Rows from block 4, named by matrix and row number. Each number is 500 + 50 x the weight over its row's rms, rounded and kept within 0 to 999. All counts start at 0. Numbers have three digits each. After the name is the row's rms in percent of the matrix's.
# q: attention query (model.blocks.4.attn.q.weight, 384x384), inputs 96-143
q.53 115:480515485627461481517508545449443437421447528440468398572494406538481489557512454466587457560466561476551370501539486551477558579443473565523532
q.54 086:436529508523538456509534520437459548455495446505557483517524526431513504530489433497526600504620612531543480492537481482437487453568436466508539
q.55 107:627526572541554510477447524391449382439496506521456447570496459528561548562511570523532484500553481473582461515505464563541543513541454400574654
q.56 104:511499475555560513467467539456495490437504468408414462505479423515468379520511551534471493542501476445520461494523515550539539476539428527540592
q.57 101:492487475465549544516507472443474522435455538504450534513516471613560527496585469538507519451571504512579492519520539518418544408425547376542545
q.58 098:484417502413502523501513437503570512598476493589548604375548542476512495498510468503476525481535516510486529537529486521539458525480483517531432
q.59 098:525560495482542506466388548489554516541519481489548546546412505535536472580515461492536516435571540523451438469451601566619553476491504415476480
q.60 098:512476485467499476417435522563457507483457553543491425521498559554524500434563582535554471485516492477537470458425436480478534513467475636541524
q.61 099:530509552456465473497461549491505464430506504470518478546492542501504471571529482453457516449582560533542445528453521489555621515457435574477440
q.62 105:567538542577498475498441576476459493468464496495442460520534431431581504496482527487551513632498532539536385462513485497549496521406373488519485
q.63 108:472599555546464471487508544407457437492451454509451516583557455524526526628461562429532469524496514482510449506542485449516511505499439507456489
q.64 108:478498477508564555582538465507532513512557418522459491464599445412521520544556504436490497524475515520418501611506475407498442404579511507468547
q.65 085:430479394535528597523458472582401500541511551427582558496427461513467476562576483514506522565581558540523466566426522520564518536384504567462472
q.66 089:494538535470512565569561487570451514455529509489426536484520579428591526487538444487507472564514522607410437546483460427493438418486434443473481
q.67 099:481477465514621542480517549612530499542546497484540471461446520492569497490572449577477484424514621459490481480498548507527499496573500514646557
q.68 094:531427485561465553524527493514451506494495525604527544554504554459462474501463572436455611577482532507486430483486538503522526506469522529516529
q.69 108:480448334508480541532495576544450573532428415517413532436586543440513579486539498515521419607462468556484515498408442414506443540537434511505503
q.70 111:358443512528572605614554465548511461583511509577457507436530516450533497473597490493501467506468432485411527645482466529452483446475460542510485
q.71 109:403555532433492636618547524536489511534395414583483519443510510432503510489540468510499413538496395517365480493483505494578463557572406460466534
q.72 094:492536521498567587479523513496491501496447489504513468447583431548508464495487500511490516444469440574536457441469554523539473534523407457515526
q.73 094:470553497371519655499441570500526588497454416548560507437608488456410490336547481433549403568509455516529428540503443490556543534534396471464497
q.74 103:451401485486512620542476404536518463537501503512524451454458550467421556497489528521450387447522451478448504535547463516437446515560498453516547
q.75 095:454442493549479506553532558558544505541412532509440511386571466450452522549604497496481415578494516490455477502544474542483533422473416502429574
q.76 095:432498511470417512441467487488533467498510538455427477516550377512511501587406475515485527512540530460535336490561531490528415498529587421521454
q.77 093:423558438508574571490423565475429524530440497512420466441565568544522533459456573423522503478515424520514526460436509479406540431480500486490516
q.78 090:512577559515508448502541507455525441408473610446515509554464539588404437512537570455508536586456604476584508508463576436509510468515559552506522
q.79 100:521548505529509438440469605453481406501626484457492444554500493480506459523443483512506502432510478472537461431494568544486514434478560490557573
q.80 106:463498539479464506618611503504426472526446401569485490437566563495472553432503505541593449477453447578497482451503452507543484542588446460456497
q.81 104:475562532488573546493493483511509451504537520475483505462513501569552559445405499599545461480502517466571455468501477528432472580518445469529621
q.82 096:442503446447532511459580561416504511484484430531481482392459542565454497454440412468546541533517549454542614484434461381488468524556492456524515
q.83 111:449543485562521419517460453525511435465512524502477464621437429491473483520490520533511487460563513428572488499487622566576546471401437518549584
q.84 115:440347520467498431520553542599453501551415413571509452437545503538475436497556442436506512481493518585530519443542499457455533525539415515425507
q.85 100:520569531557429466472450488503532492446530522441474498569512490470537426551465482532405505554571584500611459528522492500574553498434406474476502
q.86 096:525461505468523538420493566447472465606520440482524455402591566409580529536438554477506487565521521475394591430455477486433496503574544501550580
q.87 105:516409510498453511415570472516491530451489555521534524397541422503455444488569462497500507530471527589492596594471518482494526515534473492471496
q.88 099:507483511522518495466546447552492513480467508493547516465524417510520425500576479427531546458560556588456509592466527457607555462394485515457402
q.89 101:491515512589480550567574491508446513520567451567440470437570578524491464421521487551532508550502411604494471552574546512504555460514425587482612
q.90 098:468487495525553497526491551516391524532431463502537478581499500476456467628488499526519502582461514506452591524527688480544526512465529593594530
q.91 099:504553437539509511592428553462510467543517519501433445505541517511553552456463502590527480494468481349464553466467447523463497531504530411471573
q.92 097:541496517546522461558528455546417600475481481464490556551596526539524455505482400478477557526585428519518471587499545438614498450533454478440567
q.93 093:504516539545460554413468494503491557534408485449518556476613422495470497511584464468516475560484465522537465513451554554626514540395432463503461
q.94 119:504517527544534450503388514444550433460463533494485439564431518488556536452449510513510540480473531394530440512542494603500449479498527485543496
q.95 102:491588529464526436499473529483489509464618509442522575613405516539562541460468493479525570493553521486510442572496570511564503447438493513478527
q.96 111:487416430480569511526467447522553514572508552495480463467459521454506481544584468517466432510510531391467492525453453422515448456455553519503469
q.97 111:516573529576462505523425538503533531572511479534500521565566468510469567510434466516479489403527484524568403537543520620446539596437461435517440
q.98 108:486497477457558534536484465505467469472460479547495555431542469489515622496532535514495413509498482407461518517389468527448394550524480490519507
q.99 098:500521505474587494508491571498446473443528520418422459593494465546554458497535481484488509491450426502497620494511556406511500481522591582509540
q.100 109:527421483401497466488499467525488447517508512532512531422448509461568448473529450481548463574507441453518590607465509506522512553499573518429519
q.101 108:453456478522516537527541469517478516523478554519500459407429475518506499427533411545400423616550504433410548532511421504469503384561539536554463
q.102 096:488491492468606557487513447444469611484512410418513529433461471466439495511541468506456563569589577468500551559506549502458500538518463432512582
q.103 103:458577488455498570497544490455552610539477571462541494480445536479544510526535443486473455548544496506470478514524507497500489540496492500534540
q.104 100:519418428476472590457566422470453474520490516512480411451495587483435444499446506524442462560408487521507527571558452428438437508435574521501431
q.105 105:401469480502482553549509494598506507548463464539526499476515538511477512493473505463512459532628485468450410563474422527508537495556543411530488
q.106 090:490456451553436470494541451550564456442526482505500441396517504513481469432567435408519462546528438503468426466476493584527453491507431450548468
q.107 092:440555406601473548450499435552500470482466522494411491459487489382397475537477569469466471587459549504509522538531499444563459454568499557475442
q.108 107:435527484472502574542482440556492532561378536440473450462499478528530386542512457524496525497469446451478497450571507481489450509567514508468467